config.yaml
model: "autoregressive pixel model"
dataset: "photos with spoken descriptions (Open Images, Localized Narratives)"
train_examples: 101725
image_size: 16
horizontal_flip: true
levels_per_channel: 6
vocab_size: 217
arch: "transformer_decoder"
width: 320
layers: 12
norm: "layernorm_no_bias"
norm_position: "pre"
hidden_act: "silu"
mlp_ratio: 4
head_dim: 48
fused_qkv: false
bias: "none"
qk_norm: false
layer_scale_init: 0.1
parallel_block: false
inner_norm: false
positions: "sincos"
tie_word_embeddings: true
init: "trunc_normal_002"
residual_init: "scaled_by_depth"
optimizer: "muon"
muon_scale: "match_rms_adamw"
learning_rate: 0.0078
momentum: 0.9
nesterov: true
orthogonalizer: "newton_schulz_5"
adamw_lr_other_params: 0.00079
max_grad_norm: 1.0
max_steps: 23900
batch_size: 64
epochs: 15.0
lr_schedule: "cosine"
final_lr_fraction: 0
warmup_steps: 710
weight_decay: 0.01
adamw_weight_decay_other_params: 0.05
Rows from block 5 of a small autoregressive pixel model, named by matrix and row number. Rows with one number belong to one neuron. Each number is 128 + 24 x the weight over its row's rms, rounded and kept within 0 to 255. All counts start at 0. Numbers have three digits each.
After each neuron's rows are labels from the 100 images, of 14976, where the neuron reaches its highest value: "strongest on" is what is common among them. Only what is clearly more common there than usual is listed. The data: photos with spoken descriptions (Open Images, Localized Narratives).
# fc1: MLP up (model.blocks.5.mlp.fc1.weight, 1280x320), inputs 160-319
# fc2: MLP down (model.blocks.5.mlp.fc2.weight, 320x1280, transposed), outputs 160-319

fc1.146:121146132112094136127145064131113125123066151159098139173087108111109112156165106109122134100149106138124115117179132112149101116151120122136080146109125117115144147171096123136120145110131113174096083106090142062134135151114142086154099143102134150150176143158131141153168143108118153117124098150131145132111153170122130106084143121110162113125088102164146112116117167130131146067153128131136152135133194132150142124124132128110156116184093083128128136089153149093157103139144109
fc2.146:131097108102135117102127146130139086127172089133160120113109131144159171082140137135142155116139136135147132120128139132144151137151162126093105125150129110129111084116146134164134139148106116149157134133158117110137132151106141180157113075129108111091128144135105128133100119105111127102117106132125092118115131123153138141146128125122136111147198169133128146130126140114142146097067146187117140119148076136097084143162140147181150098106168152105145065089093112153085121106117125
strongest on: text has "wearing"

fc1.654:117128139100128138143096106126165147132105146070180107119165181117097112131102137143127120166118097124087126113094114110151096149147090165126143143095134155115113099118147143069173080125145176161099096090148119129110100141126146138167133161122174149155125125134138141142130134119110081141139181126148155138136116141138134098127125073135108120109113116129123135141135160117095119155101143121146104122092094124123154134114167095151077152190129148087098123141110083142145109151151154
fc2.654:149080100127154116137137120141166107192099140159099137140111141158164120139128130137154090106131140129159141135125121112158140149167187153125132129142120161131145077145116104163081140156138169138114124148139193141129149122128124160081179141119093128121142145131105165120115149131152146158154138128157104116135185130106165117103163139127130087139133096157076132125125136129109123141110119124084127107089152158065103111101105136127129112125079146142148108106124150119147135118152128
strongest on: text has "wall"

fc1.333:119161111100146119102145129066128141143088149117108114127123076118157067112149183133119129078142066178146185154113114101146123132138157078088138178085118094107117154129141163140144143136130114125154076146118108122153105180101113116156178117098119117132087142126152138164105120143101137095146120106127130104140135120120121129136109117146129159164119161150110113160155108124173142127125126138098120148116158153134145114112170137082107135155142086103085132140148111174100105138118104
fc2.333:108112130149110112117112114159148182154162076155103095090154100129100095129151096131112130137099150061139075098135159125174158091143133076147088105163103150132161103099153124103158127116115140106101143149108105134134158155149145107155115058116085122112165128137083114108120140154114143103164119106097110152089105151168111133127159076124159131119194042121117148120111129175112138122176135151156129152096131099149127123157149124106136137116135134170134141130113085128171098116096128
strongest on: text has "water"

fc1.507:146130136123109134153144078120146077149162120147124127129099085145081126140152126136104073120155124128143132082169070105175135117115138136125154146116153197152109139147132104169157113138112129135099155115159130154113129157116114125117143152091126168146153107142125105168142108139125134100125134163099138161116104142101134130126122085149101139116126100135080116167179155124127124085152145158123158119082109087122097162156120146109139129108115099115139121105143099137109152145103148
fc2.507:125106149108099135128104154111141149123119103155105138132138151097168103147162186153099136135139130118122137194109143106108114111111144127127127099143120135129124116098110126152155143145170151151126124138126158146122149100111137125090117111089101128128164142129119123134117125128138120150127138077131155080108171137136110113146126150146118106122142135137152115155068117109117119131125159127139096168125144152108119108118143099148071150118164110139168155108133183093128060150150140
strongest on: text has "trees"; text has "sky"; text has "grass"

fc1.31:172113103134117143085151158090137111112141136141180148103118126123116123149136111155141172104112129124117113154128086135162152118152102118137138131133169112090152135126146138083134109147142134103149137129110139106125109163108149122136098106160156112151149135111101113127113130149154114105068150125149084140132123092125112123140157121197114124098110080101123146121137062148119180116131111132098126114138139102171127126106106102147117151130175150129179152113122153131104122153168122
fc2.31:092135112137142088116143118160112158176146125126087136152130090129137131145134087114105157173155132142157085082105107098106157141112122118132105132134114109163118156138117102157135189127157124138124186152117104122165144104129145145152134173148134133140142118189153137109136128147085136118145145115071116143120119165110125113129141155088100137148141151097125115159123141093127083116139130107173109143161110138105114131136094118077139143117072114135087123141133116146132177097112100
strongest on: text has "holding"

fc1.295:104108115136130128073096106045113146140161171124132103131147123108113108112135087141123089122157120107112123104138112127142163098114111141085118132168138160147107135136123177092116125150138140086147140112104131116133116148131140119132129122128148138099096104137105099114134126093112096108107139118148108167141131129167108107122108068133159112118126138136141113144146142093163181108183126139125120132098112156142166126116157178099148113123105171120099093134103081148116149133178146
fc2.295:144137100108088154154146117175126139120115151138110113140082156158119156120136106119125101110093122125137161133161139135123135189091183122122097100115146129123142140141117088114097156133148143192133115129116130107120136153157150155170127156124136134150156155096112143093138141163134129143115140102122113114100109175136137158160149152128139079148125118145146128128162106158107109131063127163144120141125124121163114151165111106135134121160177081118119145102144121156115131114098103
strongest on: text has "man"

fc1.684:152102145161107102138105142109140108125140145133135149124150116112121108119107160124156125194148192143182129126102150160105125140112141139103119108147113165130127116055121131118047157125149161120169104116121113161134146112106118124163133091123117112170136117121104068158104111150104146121125131128126129122124131120125112095152094161136170104097137129105173136124120138122160132119124161132111150145158118141123083111120106100128124154155093113077173144147140153103139095126144155
fc2.684:110115107139145153162127149160130175137136137128115082122107124132109154188147125167116164133158122113126144098156096143180140146126175137148152129136114092100096139138115149148069098115159115121169126152122153139092134103141139154154146136171146134116091154130115128130155133098136142110142114107144101136161095101141102123142149112120117142175147096108069135119147158113103140129132125118155147155111151099161087152156099097141131157110120141112111109137111127135115163081087161
strongest on: text has "trees"; text has "sky"

fc1.578:180088121126127083060122133153148110131168134141103110152116127128167148155154139151120125114120109129177120119117138139155164142126116144090124130172099126103118111129157185136141102125112133106138158088105151108143119148095118133119132108134140125090095122176111130161113078119101107094080128082143126130164135144161105131104144127120108124144133117141115131140136172135130143115156108126088104134157110147128139138183140127136131057091117158141113135133140106095136121139124102
fc2.578:082176131119152156170147139123089154128079113132140157118133146125091117084104121124112126134104135091115121131124127152133101140103131162189141142100142113098118132114124092123108127139178106111116152140127112148118156145140137117116090127147117130150167122093118119123172161159146124126182108096129134119100124147144144085128135132122139128163139107100167151179132109146126136161127149128193081145121098120131104131104099136134139172153168118141112126118115106139136141150134140
strongest on: text has "man"

fc1.637:125120107148119103121142146155107113094127128173159106131108135077093138125164085127146112098101123138125138124114117094142141157128085131120106129164131089115147071127153087136140129069120135125164128152156082154128105090145113098102099132119118129170150116140090124114101122142108085108092158132105180141155092106156137144143180145086116158129114133142142147137146078086097164118139115131102131139116122153107174145167123117107137114131104126116125152194109149119139128142152105
fc2.637:127149115086148114117141116123120153127079123103129154107138168126131135122139151075113119130140152087187109163152117145135104122090112121128138136138104092153124100110109082118119105161158079138100129129117132107127141132123129150165134149191165111152113121115154149131166144108155166150136121118144091172140082167117106070144120131103113119145147124127127127115144156165135131122094107115144102099122153069122113124092151077095105117111151132114150087093137131139163120094124130
strongest on: text has "color"

fc1.552:108084141140142165168145103126103103116113110105104125112137140122184148131104125114182153129101127122113172112100111090147095148168126123130123157121092136137177113105147130127132096095159143106143119152113130106137148148160160098098122175096124132131145167140144190105114082102129107106128137078131153141159140145150192126129141160118147171115153112114131157106091177121128093151138124134118172100116112180097133142139108087117102119122095133119155122132080111096098182132186095
fc2.552:120145090105148117093117118102132142159137154158140158111140140119116109151156121134128129090151115141105145130159123098115148143085142137095192120100150137087134141139096172114146183114140148141109134131106084117113097093119153151117116117159139144104124093128132081155141144078127157139112138130136121121092146089112104107174114120128102114120098118135095136132149162114107136094107096130133122138145160085180100064122122165152131154120127131155143142133178098133140102107070151
strongest on: text has "woman"

fc1.61:124108131114152105158121147134138118128141145158089180110111114087124156139145095136183107131165144106114145119154153104138107107161149140074125117114180114152135140145097119132177105153152130150129077086127118151160094118116087106113145095160159126147105109131133104098138130161114094130140142099130139140107114135176152105138137118093134144152112127119143129111108130134121142123164156098152119107118118093128148097108127174128131110123128161126109131076150154161164150152176117
fc2.61:114177146129071108141141134124109165143104126119148132114137158179129096131143137091081143117135115165107149083100112088157138126149131072174144133141137107097126090121156119118142129065129126079103145173128139164127148168128117111134136102125115118120112136117167071185137145114118162111138112145137165132123100138119140123152102080163119131112141104175109136126149137126119124155082132112124103116098135139134100173146147143141150172113144097151123143144104162143147133160144124
strongest on: text has "black"

fc1.110:141135101121106109163115112093174116157158177157168145146086143119138079142126146146101149112182124096063120093162114135170142121131099144146145159132105137172107107107131160133135127140109109119115127142152135124127079151113099096125099109106143123146124106151119111156118135127140094106122120122139113119134088177139127145151130075115148150140148094145115154063111090118126160120162134165134156152125129133160115100115122139131169121130127101098177175125127143116147127084207104
fc2.110:107146162121146146097160142145112094132129123123150117114081153155148177077144124130101156090104111146171154129115155149123160104126115096082126110152109106120171142104093127123110101103149113147094138145109160144112117112157134148136086165090126140134135140127119103153107122134097114098117132117148177108086098091138084100104188153118141109152081132127105149148129133146148096074094119088134109139126113113141117141180118135171136134149130120121102130117134139114117120167107135
strongest on: text has "wearing"

fc1.188:142118118133117136166117129074150141123108104143118139113153171125100130157158131090111099161121113126130114144102148161091123135124125095107167144110126086144128112134071152162125109096118155168129135106116156133117097115111100111145154131127144127098100137115096133120114122167094148143148130087143094096106120136133115112166118147099115106127114201195103138116129125124148145101097148153157133166136096126113120152173109156129071122145108155163164164110084088094141101114114084
fc2.188:115138092137136118187142118133164109122098148105146129139051148112136097104108133107161132143138160105094152083142109136158144135122094071117136145117100154146147110128111141127136149136146161155152104161155130146141103153104116101164092122076104109145147141139131144146133162086101147097131103160107168096121156120108171109124136137089118159075144115120131125124137154144134119128158139097133087147138175107092133113124098099122177152184148169109139113112125146124080128150155119
strongest on: text has "plants"

fc1.529:151142124093154161094123087144052151132125097135108123139128093103158104108152134136060145132117138105144124128163189123115101110115120127114144125154097163124137120138126085155165163127137156117151141112149103158121138137119162096103125202102113137117139155141113131113092151123123110141105098106078140116125143126113106118142125140147139081133153112113142071107091146123152149116139163126139087165124128112103120134129127109136146139096092138103176125117119127127137148158093152
fc2.529:149133096108119141115145160151124067135147106127159083129117148161117126092123164123105146168143127111189107130126138180140125139116161094106113120106135132158138131090106164154134158139148114139132170147143149121132131117141120121103124121171098158150133130154125126123115077126170146118133164103115136119107148156126061077087150115130116164168126092129137139126140148095127164137134130159105100138119117112164140124114105168157087119117137133131166159129141113136111115115172097
strongest on: text has "sky"

fc1.252:139117154130095100115126142125117131097123090105141141141113122125136192118104105157135083115130084123129125138138095169121137141124144106072140134104142113097141121159168117143172115093132128136148115140115142138146142135139152143149133073146126124114116107143146152129126181178126118152143117152132113102158093099128106130141131141101123109178113160117113108116165102173147159090106112125134137105150117110070132168153129083097136127134122112094145113102144139109102076154145148
fc2.252:101131107123159105116107116137120100171121149163072109117164142160126090100118144111111136138130128150126150140057133118112142145161087139170138149148140126137126112157126109127130163150131132136125122150136098126160138163100150086132105119131139138112123120118111108177117099121100162156099145126128141157149161149124158115125123145129135125146101133135078141132105164057114110120151128103121138108123104136152115153126120162182108100103159122090117137177120092130137158147122105
strongest on: text has "sky"

fc1.14:156118118129136102145120108118143134171121144141119113109142132093113094134160092136110160120173102175080182116123146134166102124163171152138122171139132138148115098128117104150145139153163086146100131105144147162152143160126120116126137114132096122107160133114096141110132113109128155136116085124146112117109111105144139118147132151138149133149126105106150128117123114125134086136115147149172154113076143114131112145142098146137137127139176122164123151149133117109121114099106139
fc2.14:122131112114178156130137132116148119130095168143169138090109133136155121147154129137108177108145101142105159117099135132121128134148169109072162181154123099129115136115118079101146153080143101127096090154133113120131119158152135154114121090121156121114080112147079104154112082120122111125150113136163089137084127143109150122102152098168117133162120112169095166107118112110115145125091146179142117144094118144096125128097131109149123140143174114149172142151119099114166135104127157
strongest on: text has "wall"; text has "wearing"; text has "man"

fc1.121:136094119121112148173121097108175118119126124156146122138130150139122149131128117136150158167086120139085139131133100137131113121144145116135128104127088113133166133111054113123170102122140148120130171133105132192132094084139074137120145094095098149123143096141121126137128103146126113156110109170136114151095128141110148082102132113197088181107136107164140128132126183127148129144130091144119143134103130146137125167081116124151121037114107140154150157153149134107116099100115130
fc2.121:133159132116141101121128147132090137160142150120115158128111148122158107090147081102095074119128117118125092104129162134145120103101084159140135130154132129153098105100155158161108116135158115146144111105128128162148158133121124136134133103174157136143124141148191152128164161097132150124140159110119130102147110135167099126151126105077141101143108120124148088112160126108117122104145120103132133103110111075133126144169149178117184153129085131127127141130123155140115122165138107
strongest on: text has "food"

fc1.580:074176139122121156125132117112148122154126134123131139117124101131132090185127100060141127155135150094153162138152127129152128137134154136133151157149101101127128153116153138145131120109141131092085114091121142136135100129152170129127094097123111136157149129106136126166101110126131128088151095113047115137129107187114137149119145169116199116150140155110121091092112129152142103140161116143170170108112098100110132165160101130100101143162129092164129135144102093149130129131139146
fc2.580:135101123118120104103132126147153128110102122137132108141148136154132159155168129165139103122140107095102125180096072107151162122126143144143143124113110115097167104105118108098139134158097139143143166123137154170137156106143163127142134138116152125102145100109162129121157141137125133165124126124163151140137096142135161133138147136083110137115078100175127133142080106121085124075130147142087082133165111151158133103141166131157144099093119141134120103101051105099116091096087130
strongest on: text has "woman"

fc1.237:130080108086107134157140128128111121163101128098149165110087150161124156107117111127082122166122120129156094114136145143175145125131180131139133126112093131163157122137116142096137098141137167145122106131103106132174111168110139112100110149111105142098081140117164118151105145090131140093150133149128081102134141140146145143136124118180103126111121125128142083149164124153124131153164164138128145141148102108119163143112132080102133130129102157148145127103086137141094111174136140
fc2.237:140166113094169097135132091103092086124163141124127096161121120117172108154172158148102133123191138161130124128110084096162150136128182121159155141100103133103109097176136086146122146126086077130117175104130127169136115164094103086104123097138152111110095131143148138110128185120159163130140147157105148201112154099105132124153145179111098184130134144142082189088109116182137137136137127145106139102120157129133172109132160119118153110148141128134113105104135165138135112096122160
strongest on: text has "wall"; text has "table"

fc1.289:117160150098193098149086111142042084108138098180108088113111149102145136154157154109162144174155120137134129104132121099130131154087152111140160148147159151090094137151091149113139152087101110146116137109150122182127110117135100169164135159142137128100127139187148134124156115147114137116150136155154139087120152179105087109139107098125141144143140105107116125155131116113120104132109120121122156127137139109113091150131112104115130114118116120117116121149125139115142127088124111
fc2.289:105111115154086127111105123147180109146133167062113148135136128129130110151123117167141090138136071130098116156086144146095103092091069142150070121092141087142140145148123120102126122124127152107113140159140154092126133116166116150147111110155178150140123129140092167152137171143148061117112135093165128170141107130157141152143101116105138096132097110116112126116124131115142115146172096150108135149138123105115177144125153109102141125103101098119092144170155157097123084133135147
strongest on: text has "woman"

fc1.70:101095127102111187130142102114152107119142090126116140151163122112146129069130158123131092137109123121131129136170124109130165158135140121140119115167110112168115125145141130144106148109146085088091136142120133111113141090102160083162114155112108112136147130106104106110136093125148151126083137103181156095159106151141147095107139142128100142090117065145133122122135093098140173149169126128140157124162141127141075176114117085142137119156145115099133154112099128157116121085132122
fc2.70:143137133133154082136123152125112157140113118121124187102112120135118147116121158095116191130121119115139139133067116168137110150123076134098125148143152147123132134102107104125115112108122146134132121121124086160128116146120099145123115103207144094119088143109109067125120122111118104149193137156108154136109118130140146121125101110174141149174167102116118092124082158150090191098090141142161106093154114086074107094124133141130133139123135113168170087154152136139164134142134122
strongest on: text has "food"

fc1.215:128091098090131127127122124147120162119075134088144137125129135096097144131136145116127125155135118171133078181148151128097140144134116164136126123138136111139094104117134125170113154135153163152125136168140114123091118143126128109150129166121105144138212125098135139176120168134099136077139132166162128129133133118154135150092141109126134092122131129138176125137141128136092114155094123143107105099090132122156126145158116123155113125158164147160137126120130126172139118087132134
fc2.215:164140126141129131152122162133098141136139137117115120107111126131157145081121086154129113122133128126125141163141098096135122140190147138129150139153159134145125166131141105093136129096137102103149144109116134130136116126118136190116105114158107091114079091090130079118139107126109115144117136131074095106184094123124098115148130135121145116141122149111111108109142115106113115095176142113152117147146143163118148119150143133164167109141149121147084157118151111146175131144174127
strongest on: text has "plants"

fc1.204:140075146140078091135157116126147102126105153156127136132144081141104115100129138147159108131109121149163114125116102139143165137193122127145094131119132117117114111112117121146140084134163126116122142121116155137160122129098116082122116143125137117127145112143108141135146105114130143129104069163152119104146111120147116165128172134147117162142104080125138139116135127142114160118152121110128118143161148116129102152127147115140111130119098145091127120105088125097145117106122123
fc2.204:113144107082158138108106151118134149156129123108128114100093145129109124113130084101151137127115126119124134134093137092193144140125109105125161145199130169124092148097176073119113159137125161168167153161145112118146143160114123131115155131127147084094094140115118115121123127118134145104133153079136129125079106120083124093162108127133114127125152152162128108120148133118098162136125100140123116188154135087099136146139130092148109149110123121117161125161121127134127129097159117
strongest on: text has "man"; text has "wearing"; text has "smiling"; text has "woman"

fc1.64:127111129120162109094117167129130102143106133131142107119171123107147101088133140103128114177157102145140127100139150158165173168074135101163109117097150130140127121132158108141155106161113118137145113131140109089142131117145120118095165188145101096117128132172150120144178110196143183131089134118128115099160128136139131167105101148127100128098169112109111156128128133141098122136155142108135101127130106141112137145117110098130127138086137125135130124114140131087121144136105127
fc2.64:123143138134082093143114141135105108145154130121115096090145136145109175127102133125126137118183118113079140096161150128112121137097056142131121107110141118116121115103136102111126148106115124120156181156145124095085080112102091117111139120123147122136103180180116128111092150108104150137159130109124154124088144158146133130137109098104141112165116115136109156142116155136152149101152117137128121125146139106119125135138162125061142121111120147131103144204147110131103135107137123
strongest on: text has "wearing"; text has "man"; text has "woman"

fc1.24:174114141101117162106125166149104135112188099132150159108124076148125151117128142144147108110117099099147104098129111165126140150120124099137079115136188156155105172094149141145122131164175123111187149150155102152152123120130121127074129101137100122090117142142108114155088129081108096118135177115174102146105113117102164163107142139113132105154112108145115141109167154146157093130116140119123139076169103128112101097104130190111144102145137096118166133140121181102120130124164142
fc2.24:131121140068134169096171103130127108110097124113118123131139129154148123105139132132173173129141137097125121118155110069124154087138105129130103137155144111137152096135125149095106139097090101178155088158119145144168179103186128140092049137117135162137112133147157133159107137131121112098106090099186117123122133098123179121118160125085158123141126146144104186138139138079103126149157083150122124110152129091134110099149093091129156163139126165130143094156094133109129141117127144
strongest on: text has "sky"; text has "trees"

fc1.518:120110125138122121147129115104169132153089146134131144154113121147125108104140141151149174120135108118141089146074103108077104093124139104079110089099104135132149124084162121077085115125143107126113101120165110089086142087132116147152159125145124112124133103094116170158106113099176126113126141164122145105136172104057113145120135104058151155176130124152146079170157091156122124118088164089097129094128118135150148141116160116162138140143116134129105130130070101121136139098101139
fc2.518:087109094174124125109117100129119100125120123149139167101153115137158119125143112132132122094069119098138087108100148114156122145118175117077117141147123124124136139125148123132142114088113158137115141169135125112156131093173126130150162175093163118124144160089111163132155139107113125173087086110161104151084161102125104154128134141133105162131108130116141165166164109109137132134086181125120130135159114122134085119114104094167081110124129151121088195180141114135129105119126132
strongest on: text has "black"; text has "white"

fc1.206:154104120096128181090112104152103132112123090167120094091127127123147133124145141126102099114119150154168110104151105102138158151103135135126151109145138126099121151118142104162145114098142131131102137106123146124081126150132149145141140133110135182125097105124107140125093166117106073103164158115125144103130095098152155131116072144117172173104134132164129124129112166098148140087123146072132095102132084128113142142125128150116179135104116118153126136126096147116142139091162121
fc2.206:156124091151136101120181140127147145173125139137129121123104110125098111129124123075125144138124129071114105170085127137141122143119128100096168112134160139151152145089147133090112098143107118114115150173148129122148103150169113136160151101121115136117132121113120136173122115091143126112145153129173142088160136129113172100123104117185104113078110101144137152123128156107102156130153129162091130088125106137134138095082127132125102147117128145155147091095164113109107110169154117
strongest on: text has "sky"

fc1.5:149123127116135113112148122093125113132136168145142132148140101124111141115177122111115126090104177111132114085092133121127107165118146112103110111126204143096115139124155158109090101125148078128139196147126134117156115085115181118146149146095136106135115117147100131138105124151118085181145102125140149166120109165108109127117131146131114132127107103141159113128160092113118138104037113167122150123148122125087151115136135116120143114139140150134165146130100123136131131136129130
fc2.5:089092109153114103142144156155176106117117117124153119151106086140165093146146118146168139131121141092105094126169149160158138105093121153169136119118130135145122079169158124141119123145109087128143141115107147128109149145129118121109168113131118149084106191147092162132094111085134103110106071104176164120111098100116142136146171117126142143140091104082130118151150118153137137125144129122144156114138138127122102132152169129165114100104114129112102101148106147159143108148139132
strongest on: text has "plants"

fc1.153:152118123128147142114087128168127104135178125137157115125128116122143100129173122094122126084132084132147132119143107138131151144107155075130119114127104171146159113172109104120131140137140126121090115109138122119094122128110149138112139166125115149129174119135115111125110153141128119073108121102089131124113098097171112099128171158131166112143123127130097126125133131148161091093136124141146102052139113139085151119127120116133143178118124115130099135122137162112137111128133165
fc2.153:109161129100125102160140115120205051132092148110107108131071090175097135129088124098161164143139145098168183078150146155139109109120148128142072137129114131101147140138157130128136132138142111145111132122106122133119147107145116089134131150181091134147157124094110100167134126106112136129154118128137111151138143146145107127129125111118172156119139139087191128118139117121152120138124146165150087100121147178093088142088132136152112147129183135132174116120146104094100133140149115
strongest on: text has "sky"; text has "trees"; text has "grass"

fc1.488:141095123109131130128147096111122122168131116153163142154144088129097117154112137103101163111173137146095133122136105100174134076142120157118105138162144150156126098088118112150193119121130125106132122077136169130119125110086161131119102099184122159114119122147121112126117114125147085128135142137154108139165098121114158115136122109167163123131151120146121151125088125138128121106145087125125132143106116112099118098130121169137154147128112130099135119145150129117137144085147115
fc2.488:123148159103129095135119149124119094114138131108122120107114165124133143086188129152121141144113085100161188112116121150127147152151099150125123101095127153119170154151114144129125127131168070142102071068133188112136120128113164118116131143086099131145117181112131143122122157139118143146083114114144152129123144110135112131133167120093117155129116111131098122141096124121127093146082179098154172136148146139174136168171088110146166148095171135120126118137089138139154148136130163
strongest on: text has "wall"; text has "two"

fc1.347:137100101086103127143108098146147144150156103120151145119130160119145123104136128149107113123122104132107100104131176122182115131144134132112146133119136153147103154067111077147213172106158137120088164136133089066146135118115165118157118130130166133073171103114147141115119165140148149140148174109130115167101098172143141099127101177131137147127146055147111084118108142151100149129115131104143127141158118118114091130143139119147141102163116126146110120099131061118129130132094134
fc2.347:142100118153133129145152115140101140112151094127113132096165110159117146163142159099164147155151114120118148176146084140099174116103136149120120117089144155143146117149173156123113084138048114112111093148167160137069097118134139132100076100146116119139121152109088099151121122148081070107124096106146134108148165082110110129123159068109178095111131140119126150126163110104128120126135102131112150144139161167134141097125110120116129140108129135146136162125143171132157146095181141
strongest on: text has "sky"

fc1.30:113156137113115129108122088120122173126167108167153112087130125134149089123089107115115119145108151102156160132107152109141098163068104124165124127118099128146131174134126107115143098151120144155138146148062117143113158116104133174132137154162098112110142190165160127150128124084087117169105106111131096092155115155123128088151120125128138124117137132153099205147098179141117129129147133146148177165130093176114112115155130107106150140113154105142105139161116157113155099104115127
fc2.30:120117085097095108160136115095119135137144155119112131137110139109095101108156113149090099140151128121125070148141137188090152125168159124101129119107139149085132102154117097074164150098123166174101105164144131122145122140168126156158158160122066102168117123130129103148124166142159120104153121110150130135154156099139113126095129180133117166173146156103132113121152104120191116126132115153107110141182160161123108125145127132142161119146120149112134154109130151121104143093137104
strongest on: text has "sky"

fc1.272:132087122152123122137132156109091099137099114123144114107126100155154144126130131156146168094106144158144130124097105125146164114148161130139132150095115138106124149075130116132107152131152033173118097167115184120146140121190175136127085168144121162127163170093111135127109106153124148133106141138135128089135150156126156128148121137126124142132115148117122116138124094137162164145119146140126135117085099104099103134153168122075133116131113127151154099140169129111121098125113129
fc2.272:118130108140127126091090159132159126150106108153116119151141144161075133156154108125133102114113145131121108124130135101159124130140120120171143145125133132119111149148157140156123096117124157077130125121128138122143156091106104147160076134145122121157093177147187120129134134098177119134147137103141095156140146130190103117106143150141087151139161113129106199120127189132103107146096125126104132122112190143123115134137109157150172119132141113104122173078129101163156156156152115
strongest on: text has "black"

fc1.621:123114128093162153171117121122149104148109104078164136130139114114072134134142140122127156125135103114103150113148130120115132158093163115108140134137141141116109133123096106110154120132156141128094143125086126146158151136138147141127165175129104180192165128095136114080133118128145157131177146142145087151121131148149161078149121139142110127141112092125163138126101105124125099144127191076158089155111146136131113151122106128128153127104148111132117123167167097136098106147095101
fc2.621:132136156141116082161130140130128109098103111143099151097141141146166117147118100096123134130131153168164116126138101155141146085152093116146094160139147129126114081130167129103128124116089080120106110127094161089100164139130132153093142133161151088141091106144131143123167146107156100153097132066110132121134109112118132122149144120116125141115171131116119107115125173110122188144107097152103110110144132168141114114120105116125114080110162119120161117129134136110142136135088141
strongest on: text has "holding"; text has "sitting"

fc1.200:125117123175124102103136154137120156138154141113143101143172155142106139146152135153160155142079142107115100143158109159144098142105105123188107133116152150133158098103195140100081138147153096139147125126097134117127156139103145088177142119113093123124152122128140132124160085095134129119087134134126110112085115147129136109163108099091121134122136114128118153092089162123096121120109149110120126099166085123142148147123136077137080145129181161155112147132117143127158152139154149
fc2.200:127121144146088119149163101102159109114116160095161079137136085165146144095091131132117154096174154128132104115150110127157125118094133128149089127123151147140158144138113128114157100151165152139124159139097130143149138160166123122168145163113079137114158132118132118103064141120124142115146180132114131133134126138081111137107154117095118158142129133136104120123131135107098155134113114117121118095087164085133135083105145105068110105108084142112117130141133143141145117097102093
strongest on: text has "wall"; text has "table"

fc1.400:147124130128141112127112094169168148144134150101105167129181126130120087101189106092103120103144117123144131094135124125110156084134143145145185108140130123146131133137133097122135160100145112122158178147104100156107117145146132127143109137146153086121119114133149152137091153138069126147120087127117093169131110102105152123115161164104129075139116103119118140142095114148140108115127116121115119113128097114132116136113119120091119131119127140131128112111136100151143115180147122
fc2.400:142132105095123139135103145109147104125156160110137161107140128137139116142122130116143107060151158114131167066113093097086163095112167125140143128104076133126131148087174112135113144123144141170122137118145114161149143111136121098180126140151131142117152129126088103130101103105131138132145106124124135128126150101127109121157141131129127130123156086107122123109153108165129106145085146152106108131163112155112153097161116123130127128125132129105161152171148113093131109127160167
strongest on: text has "trees"; text has "sky"; text has "road"; text has "grass"

fc1.736:145131114124073131128118144132067112144165133118111126148122138103077111122127135151105112150131092115106122100131135144135146164147134160149158150096149137138130087142103138113124155113122106139136147117120141134147098110099102111146134100135112139167116141121114137184137168175140148135111129101145128095131132113121141136136133154151130120106095131139120179145136116177142132100101144149139113101161135133108111135083083148052142087134155126097111116117130164152107120159112138
fc2.736:113146110163196129119159133167156127123147103088124141126114119176148148124158155144128140113112156124159132110139100168114086152170134111108096091117091128094137119090125103130111108140155135155137093115102101089140109110166089183163154081127137096110147125144084109081123084117139134146148123147098124161161106144147090125116131126175139110114151097079139122119103085071135157145120115124124128151132108144127145132155165123154066127133127101126155120089110104108153134131152138
strongest on: text has "color"